config.toml
arch = "vit"
model = "self-supervised image encoder"
dataset = "photos of arthropod specimens (BIOSCAN-5M)"
train_examples = 195000
image_size = 48
crop_scale_min = 0.3
horizontal_flip = true
translate = 0.06
color_jitter = 0.6
method = "vicreg"
norm = "layernorm"
norm_position = "pre"
hidden_act = "geglu"
mlp_ratio = 4
head_dim = 64
fused_qkv = true
bias = "all"
qk_norm = true
parallel_block = false
inner_norm = false
drop_path = 0.1
patch_size = [4, 4]
conv_stem = true
layers = 12
width = 256
positions = "rope"
pooling = "class_token"
projector_hidden = 512
projector_out = 1024
projector_hidden_layers = 1
init = "kaiming_normal"
residual_init = "none"
optimizer = "muon"
muon_scale = "original"
learning_rate = 0.014
momentum = 0.95
nesterov = true
orthogonalizer = "newton_schulz_5"
adamw_lr_other_params = 0.0017
max_grad_norm = 1.0
cautious_weight_decay = true
max_steps = 3300
batch_size = 64
epochs = 1.1
lr_schedule = "cosine_restarts"
final_lr_fraction = 0.05
warmup_steps = 330
weight_decay = 0.2
adamw_weight_decay_other_params = 0.05
Rows from block 2 of a small self-supervised image encoder, named by matrix and row number. Rows with one number belong to one neuron. Each number is 128 + 32 x the weight over its row's rms, rounded and kept within 0 to 255. All counts start at 0.
After each neuron's rows are labels from the 100 images, of 14976, where the neuron reaches its largest size: "top examples" is what is common among them. Only what is clearly more common there than usual is listed. The data: photos of arthropod specimens (BIOSCAN-5M).
# gate: MLP gate (model.blocks.2.mlp.gate.weight, 1024x256), inputs 172-255
# fc1: MLP up (model.blocks.2.mlp.fc1.weight, 1024x256), inputs 172-255
# fc2: MLP down (model.blocks.2.mlp.fc2.weight, 256x1024, transposed), outputs 172-255

gate.414 [119 112 130 117 170 117 124 192  79 111  91 105 193 151 158 159 199 146 123 113 115 145 128 121 148 105  97 183 126 120  98 147 196 116 140  76  55 140 121 188 125 135 112  91  72 105 118  96 116 135 104 180 119 124 159 142 111  78 138 119 171 102  58 118  35  65 154 142 176 111 154 167  92 143 148 127 162  79 114 153 176 127 144 124]
fc1.414 [118  92 147 113 155 153 152 173  99 116 108  49 139 175 162 117 162 124 119 111 143 131  99 140 138 134 123 179 110 119 123 129 177 134 147 121  90 130 148 187 123 177  89 123  92 153 129  97 144 133 135 170 112 146 146 155  93  97 141  73 129 115 116 104  69  98 119 119 197 108 132 137 127 128 123 143 142  67 130 144 184 106 154 133]
fc2.414 [123 125  72  82 120 175 136 160 125 109  96 205 104 115 194 112 124 107  87 164 160 157 155 158 152 164 144 129 209 125 145 122  87  83 119 160 204  99 149 113 160 132 164  87 136 106 119 134 104 166 116  99 122 167 155 138 146 167 113 118 172 134 126 149 214 153  89 137  97 107  76 121 123 157  98 168 156 103 146  95 126 148 183 117]
top examples: order Hymenoptera

gate.1 [112 131 133 185 162  78 120 157 158 107 149 108 129  84 130 164 118 125 123 141 153 111  86 114 154 140 134 203 108 157 110 142  96  92 100 109 105 185 125 132 129 129 106 152 112  75 155 149  76  44 133 137 144 146 139 110 126 144 132 150 172 125 144 151 116 104 160  53 170 139 187 101 117 111 118 117 141 100  92  83 138 116 125 129]
fc1.1 [114 133 111 106 164 163 150 136  97 122 124 127 138 128 110  57 182 107 114 162 158 109 157 148  88  65 126  78 138 109 136 151 146 131 181  98 112 115 138 123  99 177 113  98 183 150 101 113 148 126 103 145 148 196 187  95 130 118 167  45 118 156  71 122 152 121  78 192  89  77  85 174 159 110 116 131 135 159 161 136  84 128 170 138]
fc2.1 [ 87 129 137 130 102  80 177 143  88 131 145 123 105  92 139 171 155 110 128 157 170 136 182 143 131  99 136 176  92 180 137  68  77 158  78 118 110 162 192 110 124 164 111 128 128  87 110 146 115 127  94  75 147 171 132 122 135 100 177 124 119 154 162  40  97 102  89 159 183 106 121  73 121 120 156  83 151 156 188 118  96 183 154 170]
top examples: order Hemiptera

gate.219 [103 155 116 131 132 127 104 141 168 130 175 131  60 108 145 144 169 131  92 159 146 119 144  84 138 151 135 194 139 139  65 119  94  96 167 123 130 122  66 117 149 107 112  69 135 174 164 156 123 160 158 110 129 148 136 125  81 107 140  98 131 153 161 112  98 119 165  99 175 123 183 113 153 138 185 137  81 141 160 166 136  86 153  75]
fc1.219 [122 127 124 132 131 145 175 126 166 111 186 129  85 128 116 184 113 134  64 144 188 141 174  93 137 159 160 125 121  97 113 168 136 137 139 179 101 108 104 144 146 137 156 129 111 158 130 123  93 150 122 155  86 198 121 123 119 123  98 106 127 134 127 114 110  77 189  99  76 159 187 149 163 172 189 131 106 181 118 135 198 129 130  83]
fc2.219 [148 136 158 100 131 127 124 121 136 130  92 107 169 218 182 141 147 121  99 132 130 177 177 129 102 187 127  56 110 113 145 119 147 141  48  97 125 106  86 167 121 180 131 126  87 115 108 155  99 105 114 114 100 175 134 139 139 117  94 131 107  66 134 123 124  92 128 128 184 175  85 188 102  92 184  71 137 141 109 151 161 138 133 135]
top examples: order Hymenoptera

gate.307 [131 122 148  36 123 160 120 104 162 120  92 134 131 133 159 143 148 165  55  93  95 105 140 127  91 124 153 171 156 114 122 130  69 132  60 146 135 168 140 128 164  77 166 101  99  69 180 117 133 122 104  95 126  80 179 125 102  74 136 128 146 166 135 163 161  76 110 111  99 131 135 151  88 146 102 133 113 123 156 114  83  93 178 153]
fc1.307 [118 130 100  45 126 116 151 142 169  92 105 155 118 117 145 161 143 174  41 101  93 112 132 134 105 113 117 138 177 101 103 143 108 135  74 134 145 173 138 111 187  91 173  97 131  75 159 100 155 137  98 110 118  67 161 126 104  59 136 129 133 143 119 200 149  97  87 146 119 128 123 177  90 120  91 130 146 129 161 105 109 138 170 149]
fc2.307 [119 113 160 134 134 143 121  87 164 134 133 123 134 116 124 138 150 118 142 181 111  70  95 152 147 182 117 103 127 145 159 129 123 124 169 101  90 147 113 119 148 183 118 129 202 156 164 158 161 121 201 124 140  84 122 142 140 133 144  56 132 100 136  63  77 126 143 146 182  65 180 122 153  99 171 133 112 118  79 178 236 121 141 105]
top examples: class Arachnida

gate.516 [165 108 170 104 148 112 129  86 151 145 103 105  87 161 200 152 200  94 105 159 146 112 219 122  92 117 135  85 157 138 190 104 171 136 155 131 119  76 124 100 133  83  85 115 143 125 111 134 167 129 121 131 112 110  64 143 160  90  81 150 205 113 159 169 164 135 147 109 191  78 128 125 125 116 133 131 113 120 134 201 119 148 119  99]
fc1.516 [134 129  84 134 132 202 161 125 145 148  86 165 130 157 136 113 100 138  93 173 116 140 109 151  99 103 117 113 134 138  92  92 164 133 151  62 122 142 157 113 145 129 101  91  78 101  83 137 105 155 171 125 189 135 102 129  75 120 126 145 154  98 143 128 132 152 137 113 163 140 177 114 133 129  63 148 102  43 179 137 141 101 140  88]
fc2.516 [150 125 161  82 117  99 173 130  69 177 168 118 132 112 140 121 124 107 165 103  37 137 134 112 161 183 114 119 177  64 146 115 167 124 100 141 142 153  96 160 106 136  98  71 126 148 140 117 190 203 111 127  85 148 102  91 105  95 116  79 106 161  87 110 131 104 114 124 156 126 139 148 113 130 146  67 111 129 147 159  96 114 188 142]
top examples: order Coleoptera

gate.95 [158 151  72  76 154  69 118 139 143 187 181 138 131 147 110 152 126 138 167 189 151 126 131 115 147  81 123 125 195 100 115  73 147 123 154 140  99  98 150 141 116 141  49 173 144 166 133  93 170 154  92 140 126  88  89 105 213 134 105 110 106 143 111 157 136  82 139 149  51 183 129 112 141 145 128 127 181 182 170  60 162  91  73 134]
fc1.95 [146  86 144 122 163  53 107 131 196 153 107  43 176 175 124 123  76  82 152 177 140 142 117 112 140 154  94 130 161  94 122 121 120 108 145 130 178  54 131 177 121  98 168 130 173 154 121 108 152 123  70 171 171  95 103 174 161 118 135 125  43 140 113 131 132 112 107 198 167 152 187 135 146  84 110 128 126 155 122 108 129 185 182 117]
fc2.95 [142 156 133 160 117 159 123 119 121 140 167 124 124  88 135 149 181 169 189 106 141  93  99 124  99  91  94 138 143 105 145 126  94 150 126 120 162 114 196 124  89 131  97  81 111 115 138  93 103 177 116 116  90 114 104 124 217  93 156 168  91 139 146 168 144 143 159 134 134 111 144 121 129 127 138 111  57 110 113 108  83 189 210 122]
top examples: order Coleoptera

gate.315 [118  88 144 117 136 106 135 132  85 147 138 121 134 140 133 114 159 163 178 116  95 165 132 143 133 111 171 157 154 116  80 123 139  28  89 126 128 191 129 161 130  74 117 115  82 123 152 144 119 160  55  96  85  97 130 151  87 105 137 114  96 106 108 110 155 121 148 103 164  47 167 164  97 132  95 108 167  71  81 104 137  84 147  74]
fc1.315 [107 147  99 126 126 118 125  74 160 150 136 172  89  51 153 139 108 132  50 132 189  66 139 133 132 145  57 114  70 142 140 116  73 159 117  98 133  95 133 112 167 119 183  88  98  54 126 155 158 146 143 172 122 137 183 115 164 160  97 154 116 123 143 146  89 142 129 109 126 151 106  85 119 129 132 138  78 147 202 126 131 134 130 130]
fc2.315 [ 76  85 115 167 152 147 153 129  89 164 119 137 170 184 180 180 103 118 127 132 146 103  96 105 159 131 232 112  95 210 166  94 182  87 212 138 133 121 132 169  97 134  86 157  75 177 121 107 145  53 126 137 142 142 194 127 105  84 141  70 154  87 122 147 109 116 127 152 133 190 193 127 127  97 123 128 113 135 118 101 195 166 124 107]
top examples: order Lepidoptera

gate.335 [202 131 111 149 108 115 123 116  95 135 136 184 100 124  90 129 134  76 101 121 143 166  52 130  96  68 171  83 105 147 128 154 215 138  73 169 147  93 194 106 105 115 123  95 134 130 149 129 155 180 106  92 164  47 199 128 173 124 177 145 138 149 122 129  93 162 125 114 129 160 157 152 135 170  98 120 103 138 140 138 114 109 122 154]
fc1.335 [ 56 120 148 131 143 134 110 130 150 146 144  88 185 110 187 105  79 180 145 122 148 116 218 128 132 134 118 126 154  98 135 103  52 100 153  92 123 216  91 117 136 134 131 132 140 144 112 114 110  81 116 164  96 126  57 140  82 123  99 150 100 103  95 104 143  94 146 125 116 112 118 103 165  66 156 139 118 117 128  72 131 139  97 102]
fc2.335 [127 100 123 125 113 124 142 136 110  46 161 151  44 116 162 179 107 114 130 188 123  74  92 161 134 139 163 121 125 141  97 152 157 131 112 148 138 149  32 134 120 107 134  71 162 112 127 119 129 192 154 127 121  97 109 156 166 158 154 121  87 124  95 150 167 154 138 117 129 154 103 109 155 135  97 132 108 115  81 144 174 128 109 127]
top examples: class Arachnida; order Trombidiformes

gate.302 [138 206 158 104 153 131 172 116 112 163 206 137 132 147 116 196 134 182 142  72  76 128 161 125 124 146 136 180  59 109 123  92 132  92 117 109 144  94 171  90 148 126 113 144  53 127  80  97 108 132 149 118 154 151 109 107 145 126 123 151 139 190 118 174 123 110 131 134 113 158 102 109 136  45 102  96  76  89 162  89  64 104 148 146]
fc1.302 [123 107 119 103 174  82  91 118  51 114 111  67 198 155 178 115 119  79 158 181 144 100 130  81 110 107 171 119 188 157 111 125  87 134 116  90  81 139  79 152 115 101  89 159 159 114 126 144 130  89  80  84 129 148 156  92 122 165 139 120  79  86  66 137 148 206 156 149 129  99 134 127 117 130  96 166 141 161 116 160 182 104 128 105]
fc2.302 [155  82 166 150 123 130 154 226 139 105  97 137 121 185 143 141  49 193  92 107 112 138 145 209  74 111 122 119 158 114 145 157 163 105 148 128  84 135 125 103 128 133  93 136 196  76 180 142 143 119 201 110 137 193 137 180 126 138 106 106 115 103 108 125  79 162 122 197 118 122 133  84 145 139 145 117 128 127 121 130  98  71 136 142]
top examples: order Lepidoptera

gate.537 [132 120 161 133 151  74  78 135 139 138 130  88 165  44 195  89 152 108 165 168 163 181  98  46 147  99 136 108 110  76 152 125 126 103 103 139 110 123 110 132 124 122 134 116 206 112  63 125 115 119 136 135 148 101 143 142 134 130  67 169 196 136 157  91 150 164 123 123 228 156 162 136 110 107 144 142 135  50 168  86 142  69 135 150]
fc1.537 [126 146 203 164 117 172 174  93  87 119  95 224 124 194  57 136 141 111  75 126 147 122 120 122 151 189 122 128 140 184 111 132  75 191 141 120 128 111 152 157  95 105 128 120  89  78 164 142 143 143 110  60 133 156 124 111 139 150 176  91  61 169  97 155  92 106 158  92  66 117  90  88 192 141 101 137 130 208 100 150 146 105 134 145]
fc2.537 [143 116 112 104 165 110  63 163 157 136 145 110  99  78 105 135 147  88 190 148  93 179  89  82 131 190  93 116 120 130 129 124 158 186 101 205 120 139 156 108 142 112  86 170 140 102 110  81 160 121 180 138 141 106  94  75 146 126 152 132  80 123 142 169 155 111 121 112 201 204 155  98 132  57 119 122 211 112 123 166 160 128 121 149]
top examples: class Arachnida

gate.660 [175  94 157 173 139 202 109 145 139 156 110 117 143 130 149  91 141 128 138 155 202 121 145 170 112 102 151 162  88 126  78  69  65 104 113 126 140  85 158 114 126  58 112 136 162 135  95 113  65  90  96  90 162 136 109  89 179 114 121 106 149 106 126 154 141 137 164  65 146 111 103 111 154 166 193 126 126  85  96 203  75 101 153 128]
fc1.660 [133 176 116 122  61 103  77 126 152 146 124 138  95  94 117 126 160 116 200 106 132  82 116 118 138 151 143 160 177 168 103  50 139  68 132 128 112 109 149 129 174 121  91  80 110 157 108 130 111 130 176 133  57 116 197 142 138 139 183 115  99 124  87 142 125 131 135  94 115 225 144 163 110 164  81 153  81 102 126 121 131 101 130  98]
fc2.660 [ 88 150 146 108 150  91 159 154 119 149 137 141 156 147 119 137 139 175 141 144 124 158 161 145 102  75  99 111 148 139  86 110 145  83  93 128 159 120 103 111 117 145 147  90 156 129 140 145  63 129 120 189 120 152 121 120 137 200 157 119  94 117 123 127 119 255 147  84 137  89 149 109  86 102  57 138 122  82 116 103 134 166 184  92]
top examples: order Lepidoptera

gate.88 [ 94 120 131  92  83  58 105 125 123 122  98  69 155 139 174 162  96 125 147 164 157  93 151 156 147  93 197 122 184 131 150 124 125  86 154 108 175 148 132 110 145 164  36 140 106 140 156 119 104 176 141  91  72 143  83 135 131 100 172 181  76 137 156 143 124 146 151 133 137 157  76 147 145 110 119  79 180  90 120 126 101 137 153 144]
fc1.88 [146 149 124  96 136  92  75 124 163 149 113 100 161 121 147 144 104  97 172 108 159 167 176 137 114  89 126 123 153 134 131  81 166 106 175 125 182 136 121 112 141 142 115 146 102  78 131 116 124 165 133 112  93 131  58 147 101  81 197 179  95 158 142 100  55 161 132 100 159 151  39 148 107 102 139 148 166  80  91 151  86 171 157 125]
fc2.88 [123 120 166  71  99 179 166 150 130 108 123 120  81 134  48 110 126 127 108  78 160 176 123 168 116 133  91 132  72 166 132 159 110 158  46 125  99 132 121 105 112  96 141  79 111 113 114 151 153 154 123 161 140 169 111 109  85 112  61 112 110  57 137  87 110 103 169 152 100 127  67 165 107 160 131 172 113 187 142 186 171 216 130 138]
top examples: order Coleoptera

gate.207 [ 65 134 156 151 145 112 121 170 156 123 167  99  91 142 114  71 156 159  68  69 140  66 157 102 143 134 163 125 118  90 133 182 151 106 148 147 166 129 231 104 130 100 114 147 113 161 145 164 117 107  65 155 165 116 114 146 121 142 110 147  84 168 139 167 118 157 114 140 142 111 118 155 158  85 168 130 124 134 107 156  92 131  66  85]
fc1.207 [139 131 154  71 115 167 105  65 105 137 123 143 162 137 152 132 118  95 135 163  98 173 112 151 123 121  63 138 139  76 112 118 154 138 125  71 136 142  84 217 132 114 143 131 114 137 118  85 124  98 120 105 139 175 139 118 150 166 119 122 209  97 100 125 119  67 157 153 120 147  85 125 130 190 132 165 141 116 153  81 147 135 124 122]
fc2.207 [ 98 139 134 144 153 106  62 159 107 209 154 130 152 136 127 112  57 141  95 129  70 139  64 123 127 130 117 109 115  84 187 103 151 166  82 149 123  85 123 125 132 103 104 168 162 164 131 159 141 135 143 187 178 127 121 166  98  86 109 136 101 122 121 147 107 186 160 136 130 117 136 162 157 116 140 167  89 102 116 159 145  18 115  80]
top examples: order Coleoptera

gate.544 [101  91 133  95 136 148 144 156 108 129 107  99  86 179 166 157 133 147 122  81 160 113 102 136 105 125 129 142 109 101 127 148 100  73  85  89 149 113 118 153 174 148 166  96 125  59 161  85 133 147 180 138 130 133 131 148 144 213  76 106 117 192 118 213 120 131  95 158 109 131 100 148 112 135 156 168 103  98 180 158 155  71 112 131]
fc1.544 [109  77  96  79  95 102 150 155  91 122 103  75  43 212 138 128 113 145 126  81 153  87 105 124 126 134 108 164 128 111 127 141 119  93 111 101 169 114 133 147 200 126 117  95 137  93 156 107 144 168 213 135  93 130 120 145 153 165 113  83 142 166 138 236 153 142 115 132 127 161 103 178 123 110 123 147 151 115 161 128 157  73 100 151]
fc2.544 [115  86  75  66 112 184 140 135 151 144 139 160 139 140 106 152 155 109 106 110 125 187 100 196 113 141 165 103 208 176 167 113 136 209  51 121 122 113 112 121  78 106 125 153 133 162 116 129 136 148 103 143 111  73 168 133 162  96 104 127 192 134 167 211 100  51 129 123 121 122 141 117 132 127 103 148 109 221 123 104  69 118  94  88]
top examples: order Hemiptera

gate.243 [ 84 144 113 110  76 175 147 146 130 119 151 113 146 147 107  80 130 122 126 141 129 111 104 112 117 124  95 169 101 149 151 154 109 121 106 165 227 146 113 129 159  45 105 152 119 125 107 157 176  82 108 133  74 125 153 164 146 163  96 152 147 157 158 118 134 175 152 107  91 148 149 179 150 121 142 162 129 146 168 103  68  74  92 119]
fc1.243 [152 142 141 149 148 123 111 140 153  58 185 104 101  89 120 108  91 129 179 122 129 143 133  96  98 149  83 149  87 152 124 129 101 121  81 180 109 196 153 140  63 107  89 145  69 116 140 185 142 132 104  96 113 119 153 150 129 132 130 186 116  98  75 160 207 115 150 118 129 198  96 145 153 133 121 122 131 138 135 108 141 200 182 120]
fc2.243 [110 109 124  97 139  38 133 147  83 114  77 127 133  77  82 178 175 126  97  88 125  88 150 119 152  50 174 116 118 121 207  95 127  67 111 183 156 110 164 142  87 167  36 101 145 113 121 163 170 139  85 143 111  74  80  66 134 137 120 122 111 152  57  97 107 140 104 142  62 158 144 104  68 152 128  82 178 156 123 129 176 112 103 177]
top examples: order Lepidoptera

gate.444 [171 151  94 172 159 115 192 132 124  94 147 134  83 146 129 158 156 133 145  93 148 195 163  47 169 102  95 141  94 131  81 109  83 116 124 109 155 129 141 133  83 146  38 120 168 134 141 130 208 133 159 162 135 112 135  46 142 131 115 129 150 146  67 126 140 129 128 170 150 147 149  91  86 119 208 146 100 157 163 168 104  99 154 128]
fc1.444 [170 110 106 189 155 108 145 130 108 147 144 161 118 154 119 157 178 160  78 110 226 181 176  64 172 122  92 113 131 135  89 116 124  72 119 147 181 138 119 140 130 101 101 122 200 155 138 140 163 145 159 145 147 158  68  64 152 110 120 184 131 120 105 136 179 135 128 202 124 145 148 114 115 122 169 168 130 102 130 159 139  62 148 103]
fc2.444 [111  97 121 135 147 140 130  87 141 189 108 145 141 119 123 159 135 129 150 148 110 112 132 119  68 120 116 109 179 168 172 134 169 137  67 113 147 176 108  66 175 125 154 171  85  99 118 160 131 164 179 128  41 154 112 168  23 133 230 192 108  72 100 143 146 113 137 129  98 192 161 141 134 149 105 142 162  43 126  97 178 123  67  75]
top examples: order Hymenoptera

gate.576 [157  90 157 105 177 172 130 168 137  94 120 162  93 138 167 169 146 102  72  77 137 139 122 117 131 182 150 166 141 135 101 102 121 136 137 112 108  93 144 190 148 140  86 102  93  89 124  67 145  95 148  81 189 126 160  88  93  88 116 110 130 113 148 129 175 152 134 146 135  92  68 102  62 144 109 124 126  74 116 158 123 113 159 114]
fc1.576 [148 112 171 123 122 124 118 126  79 101 132 159  81 102 156 114 126 103  73  82 162 184  84 102  93 182 130 138 141  77 128 127 134 138 133  54 112 130 151 124 135 146 133  87 140  66 163 135 190 123 136 101 187 133 132  33 125 121 164 116 152 147 142 106 143 150 134 107 133 141 130 123  45 184 101 144 111 111  86 171 106 130 156  71]
fc2.576 [128 150 147  60 130 173 177 146 128 111 174 165 134  75  96 173 169 154  78 147 119 142 185 116 112 118 139 121 130 154 104 150  84  89 142 173  93 118 141 194 153  76 109  77 127 129 106 119 115 139 129 124 124 114 113 167 166 181 107  70 132 123  59 132 108 122  98 148 104 111 130 117 113 137 140 173 178 119 133 106  91 109 108 148]
top examples: order Hymenoptera

gate.499 [116 167 124 113 176  98 155 158  98 153 135 119 128 119 114  94 123 148 127  48 149 131 115 149 127  69 126  73 130 212 134 186  87 107 116  48 137 157 119  94  85 124  77 164  76 137 160 170 106 118 137 142 133  34 131  56 146 122  92 141 130 132 205 104 163 170 134 160 113 101 132 138 154  85 108 134 131 146 125 109 139 142 128 125]
fc1.499 [168 211 188 105 168 127 127 172 122 127 142 154 111  66 152 153  98 107 125 117 158  31 166 149 152  89  84 125  85 138 187 133 125 114 160  73 134 110  54 119 101 106 141 161  86 145 113 198 148 143 135 171 128 109 164 114 165  91  89 160 198 104 160 109 131 144 129 126 176 114 108 152 118 140 138 135 122  85 166 105 111  57 129 116]
fc2.499 [110  92 106 117 142 133 153 122 144 140 135  98 172 127 134 125 100 148  84 125 115  47 171  93 123 154 117 143 135 132 182 181  98 124 126 123 144 106  65 124 107 109  66 132 118 110 112 120 117 109 121  82 109  56 143 128  97  65 134 105 145 140 222  92 148 131 133  83  99  97  67 153 168 118 221 135 101  90 154  89 157 145 118 112]
top examples: order Lepidoptera

gate.85 [169 151 110 141 181 130 134 129 102 159 119 138 121  88 114 152 182 109 112 180 176  81 132 108 136 108 138 106 166 107 126 147 124 119 136 109 163 151 132 133  89 144  51  52 144 120 164 122 126 126 147  53 153  92  74 140 138 145 131  99 141 137 173 142 160 115 140  97 127 149 148 124 130 170 214 172 116 124 156 136 172 153 142 109]
fc1.85 [161 105 140 163 123 159 122  85 117 178 167 151 110 111 139 129 115 119 171 141 143 169 154  75 169 164  62  52 129 146 159 110  93 133 143 115 116 137  56  95 131 119  26 122 171 141 151 179 144  95 178 121 140 120 152 112 151  83  67 124 150 143 141  96 163 181 128  91 164 131 105 127 137 118 170  80 115 152 125 140 101 145 122 115]
fc2.85 [186 137 127 115  70 128  96 151 113 126 169 178 114 141 189  84 145  86  79 172 121 112 126 117  78 104 151 165 152  95 112 111 144 152  78 148 123 134  90 142 143 112 168 168 138  80 121 146 135  87 103  72  16 122 116 134 113  87 132 143 136 105  74 176 110 107 151 143 156 135  68 147 190 102 164 112 157 123 134 172 155 119 140 143]
top examples: order Hymenoptera

gate.33 [136 154 111 132 117 141 148 100 110 129 155 105 101 123 114 144 126 129 131 119  94 128 148 146  95 119 140 103 173 117 128 139 167 155 121  92 123  85 136 138  80 140 105 162 127 199 158 164 122 153 126  92 129 101 125 138 123  95 144  32 148  92 181 129 126 153  74 158 126 143 160 121 117 111  96 134 145 135 147 125 175 159  73 137]
fc1.33 [215 102 101  92 151  78 173 124  69 109 147 166 183  97 127 133 148  77  96 129  65 133 189 129 140 144 138  94 126 158 126  79 229 164 181 131  93 122 123 102  98 101  91 136 102 130 137  82 102 195 136 159 196 118  88 162 136 102 106 137 116 105 139 125 150  92 129 195  96 123  96 155 198 120 183 115 118  96 139 168 143 145 103 123]
fc2.33 [146 153 144 142 147  97 145 140 130  78 144  80 189 113 115 101 110  71 112 142  83  82  61 165 121 131 111 107  97 137 150 201 154  95 176 147 147 112 110  74 140 128 110 188 144  94  93 139  61 135 109 189 124 117 121 173 126 116 128 117  99 153 142 142 161 127 135 127 122 135  69 132 130 146 173  79 133 155  98 201  74 132 178 177]
top examples: order Lepidoptera

gate.611 [ 99  95 162 121 158 115  60  82 135 123 114 132 171 152 109 101 107 104 134 135 154 141  90  75 184 177 124 108 155 179 132 102  88 115 184 125 155 158 215 178 143  93 184 136 107  78 141 127 142 129 165 163 153 112 161 133 164 152  54 152 103 134 106 118  97  45 114  98  90 151 101 147 103 212 119 121 131 188  95 129 142  80 112 126]
fc1.611 [ 78 138 173 200 144  60  68 107 136 130 107 166 121  50 110 124 165 107 145 138 155 162 112  77 159 140 131 138 181 137 138  23 113 138 174 149 120 122 148 179 142 168 151 130 100  95  93 110 136 171 122 189 116 113 201 170 155 134  66 137 134 129 115 116 113  79 141 119 114 128 129 172 118 167 121  83  83 156 131 140 138 113  66 116]
fc2.611 [192  96  73 164 116 137 183 120 174 146  91 119 138 107  96 149 122 212 215 117  61  91 138 147 123 119 162 104 104 112  87 115 193 132 184 156 163 116 100  85 117 132 187 142  51  90 133 116 104 123  66 204 147  86 114 209 132 151 148 106 111 127 168 143 147 117 115 109 159 128 187 131 163 109 152 139 120 120  81 140 100 150 105 140]
top examples: order Hymenoptera

gate.339 [ 86 120 127 126 122 231 162 115 117 105 123 123 123 169 158 106 102  93 131 132 112 139  85 144 131 129 152 159 145  76 147 118 196 119 180 110  97 114 144 188 108 102 176 137  83 119 129 121 159 115 113 101 105 157 161 127 217 116 139 210 174 104 147  97 165  76  92  80 121  70 147 139 128 135 147 131 138 104 106 124 134  82 206 119]
fc1.339 [153 130 146 133 112  40  75 111 175 168 128 101 108 115 116 217 146 138 121 138 139 111 144 103  83 156  77 103 136 203 154 115 106 149 118  81 153 189  50 105 136 205  94 153 134  92 143 117 104 114 134 149 130 130  84 118  46 101 105  93  58 126  68  94  73 102 188 144 118 143  92  91 115 119  85 110 124 144 153 143 114 141 117 154]
fc2.339 [ 65 122 136 145 118 154 133 119 144 145 131 223  77 132 137 145 134 120 171 145 109 152  91 176 159  79 123 146 144 115 116 174 119 150 114 148 154 175 147 160 114 109  93 146 131 172  96 102  97 133 147 127 155  97  96 100 189 103 138 140 103 123  89 126 140 110 116  79 154 115 118 131  79 120  83 133 144 113 123 131 149 201 123  97]
top examples: class Arachnida

gate.215 [124 136 136 129 158 138  99 175 135  68 110 107 109 113 182  85  79 141 147  62 129 106 183 143 133 102 102 182 139 115  93 118 100 107 119 122 196 102 170 142 111 123 154 112 153 117  96 172 147 110 108 167 185 112 114 143 140 129 114  51 108 128  92 106 148 123 102 115 126 113 203 112 139 105 100 124 147 128 137 218 166 105 165 126]
fc1.215 [118 129 105 103 167 137 132  61 133 157 104 202 147  72 144 122 164 131 188 162 105 106 152 123  81 113 104 155 119 124 223 184 125 133  75 153 153  90 120 126 154 156 111 135 151 160 143 114 136 170 115 151  67 119 134 173 152  80 110 128 123  41 120 171 113 164  73  38 143 136 142  98 164 158  97 113  65 127  95  92 105 109 103 154]
fc2.215 [151 105 127  99  90 163  65 212  52 160 200 175  75 103 103 123 151 147 114 100 190 119 132 106 163 115 171 130 120 157 137  98 177  89 132  89 165 150 165 113 108  95 153 112 153 102  84 127 106 122  97 128 152  89 145 140  75 138 105 106 151 160  97 114  84 179 142 154 109  78 197 133 118 137 162 117  87 148 110 156 125  92 137 101]
top examples: order Hymenoptera

gate.234 [107 121 207 152  92  78 209 160  65 200 150 139 164 184 132 169 117  97 163 115  76 161 121 122 154 121 131 125 163  59  77 124 154 160 178 137 138 102  71  46 127 109 150 139  99 133 147 118 138 102  64 160 145 161 123  95 140 105 118 132 150  95  81 144 102 153 156 167  79 137 108 104 127 141 104 162 116 171 134 180  73  97 146 173]
fc1.234 [131 111 111  95 165 128  86 102 142 120 184 124 122 133  98 143 121 129 126 116 155 128 121 152 189 144  87 125  85 165 103 148 185 132 107 154 144  96 169  96 127 131 128 104 122 108 121  94 138 196 130 132  92 147 161 163 143 170  81 143 127 139 156 153 168 100 167 153 119 131 155 129 116 121 119 156  92 109 109 115 131 116 108  95]
fc2.234 [166 172 154 149 138 190 123  88 164 114 171  84  94 120 112 205 178  53 139 148 166 171 141 103 166 106 169 178 142 121  95  98 165 142  99 163 140 100 105 152  95 131 151 166 114 153 115 105 126 139 164 101 112 112 107  27  59 143 179 164 106 144 105  88  94 110 126 109 108 139  83 134 130 147 131  92 121 122 127 101  95  99  64 140]
top examples: order Coleoptera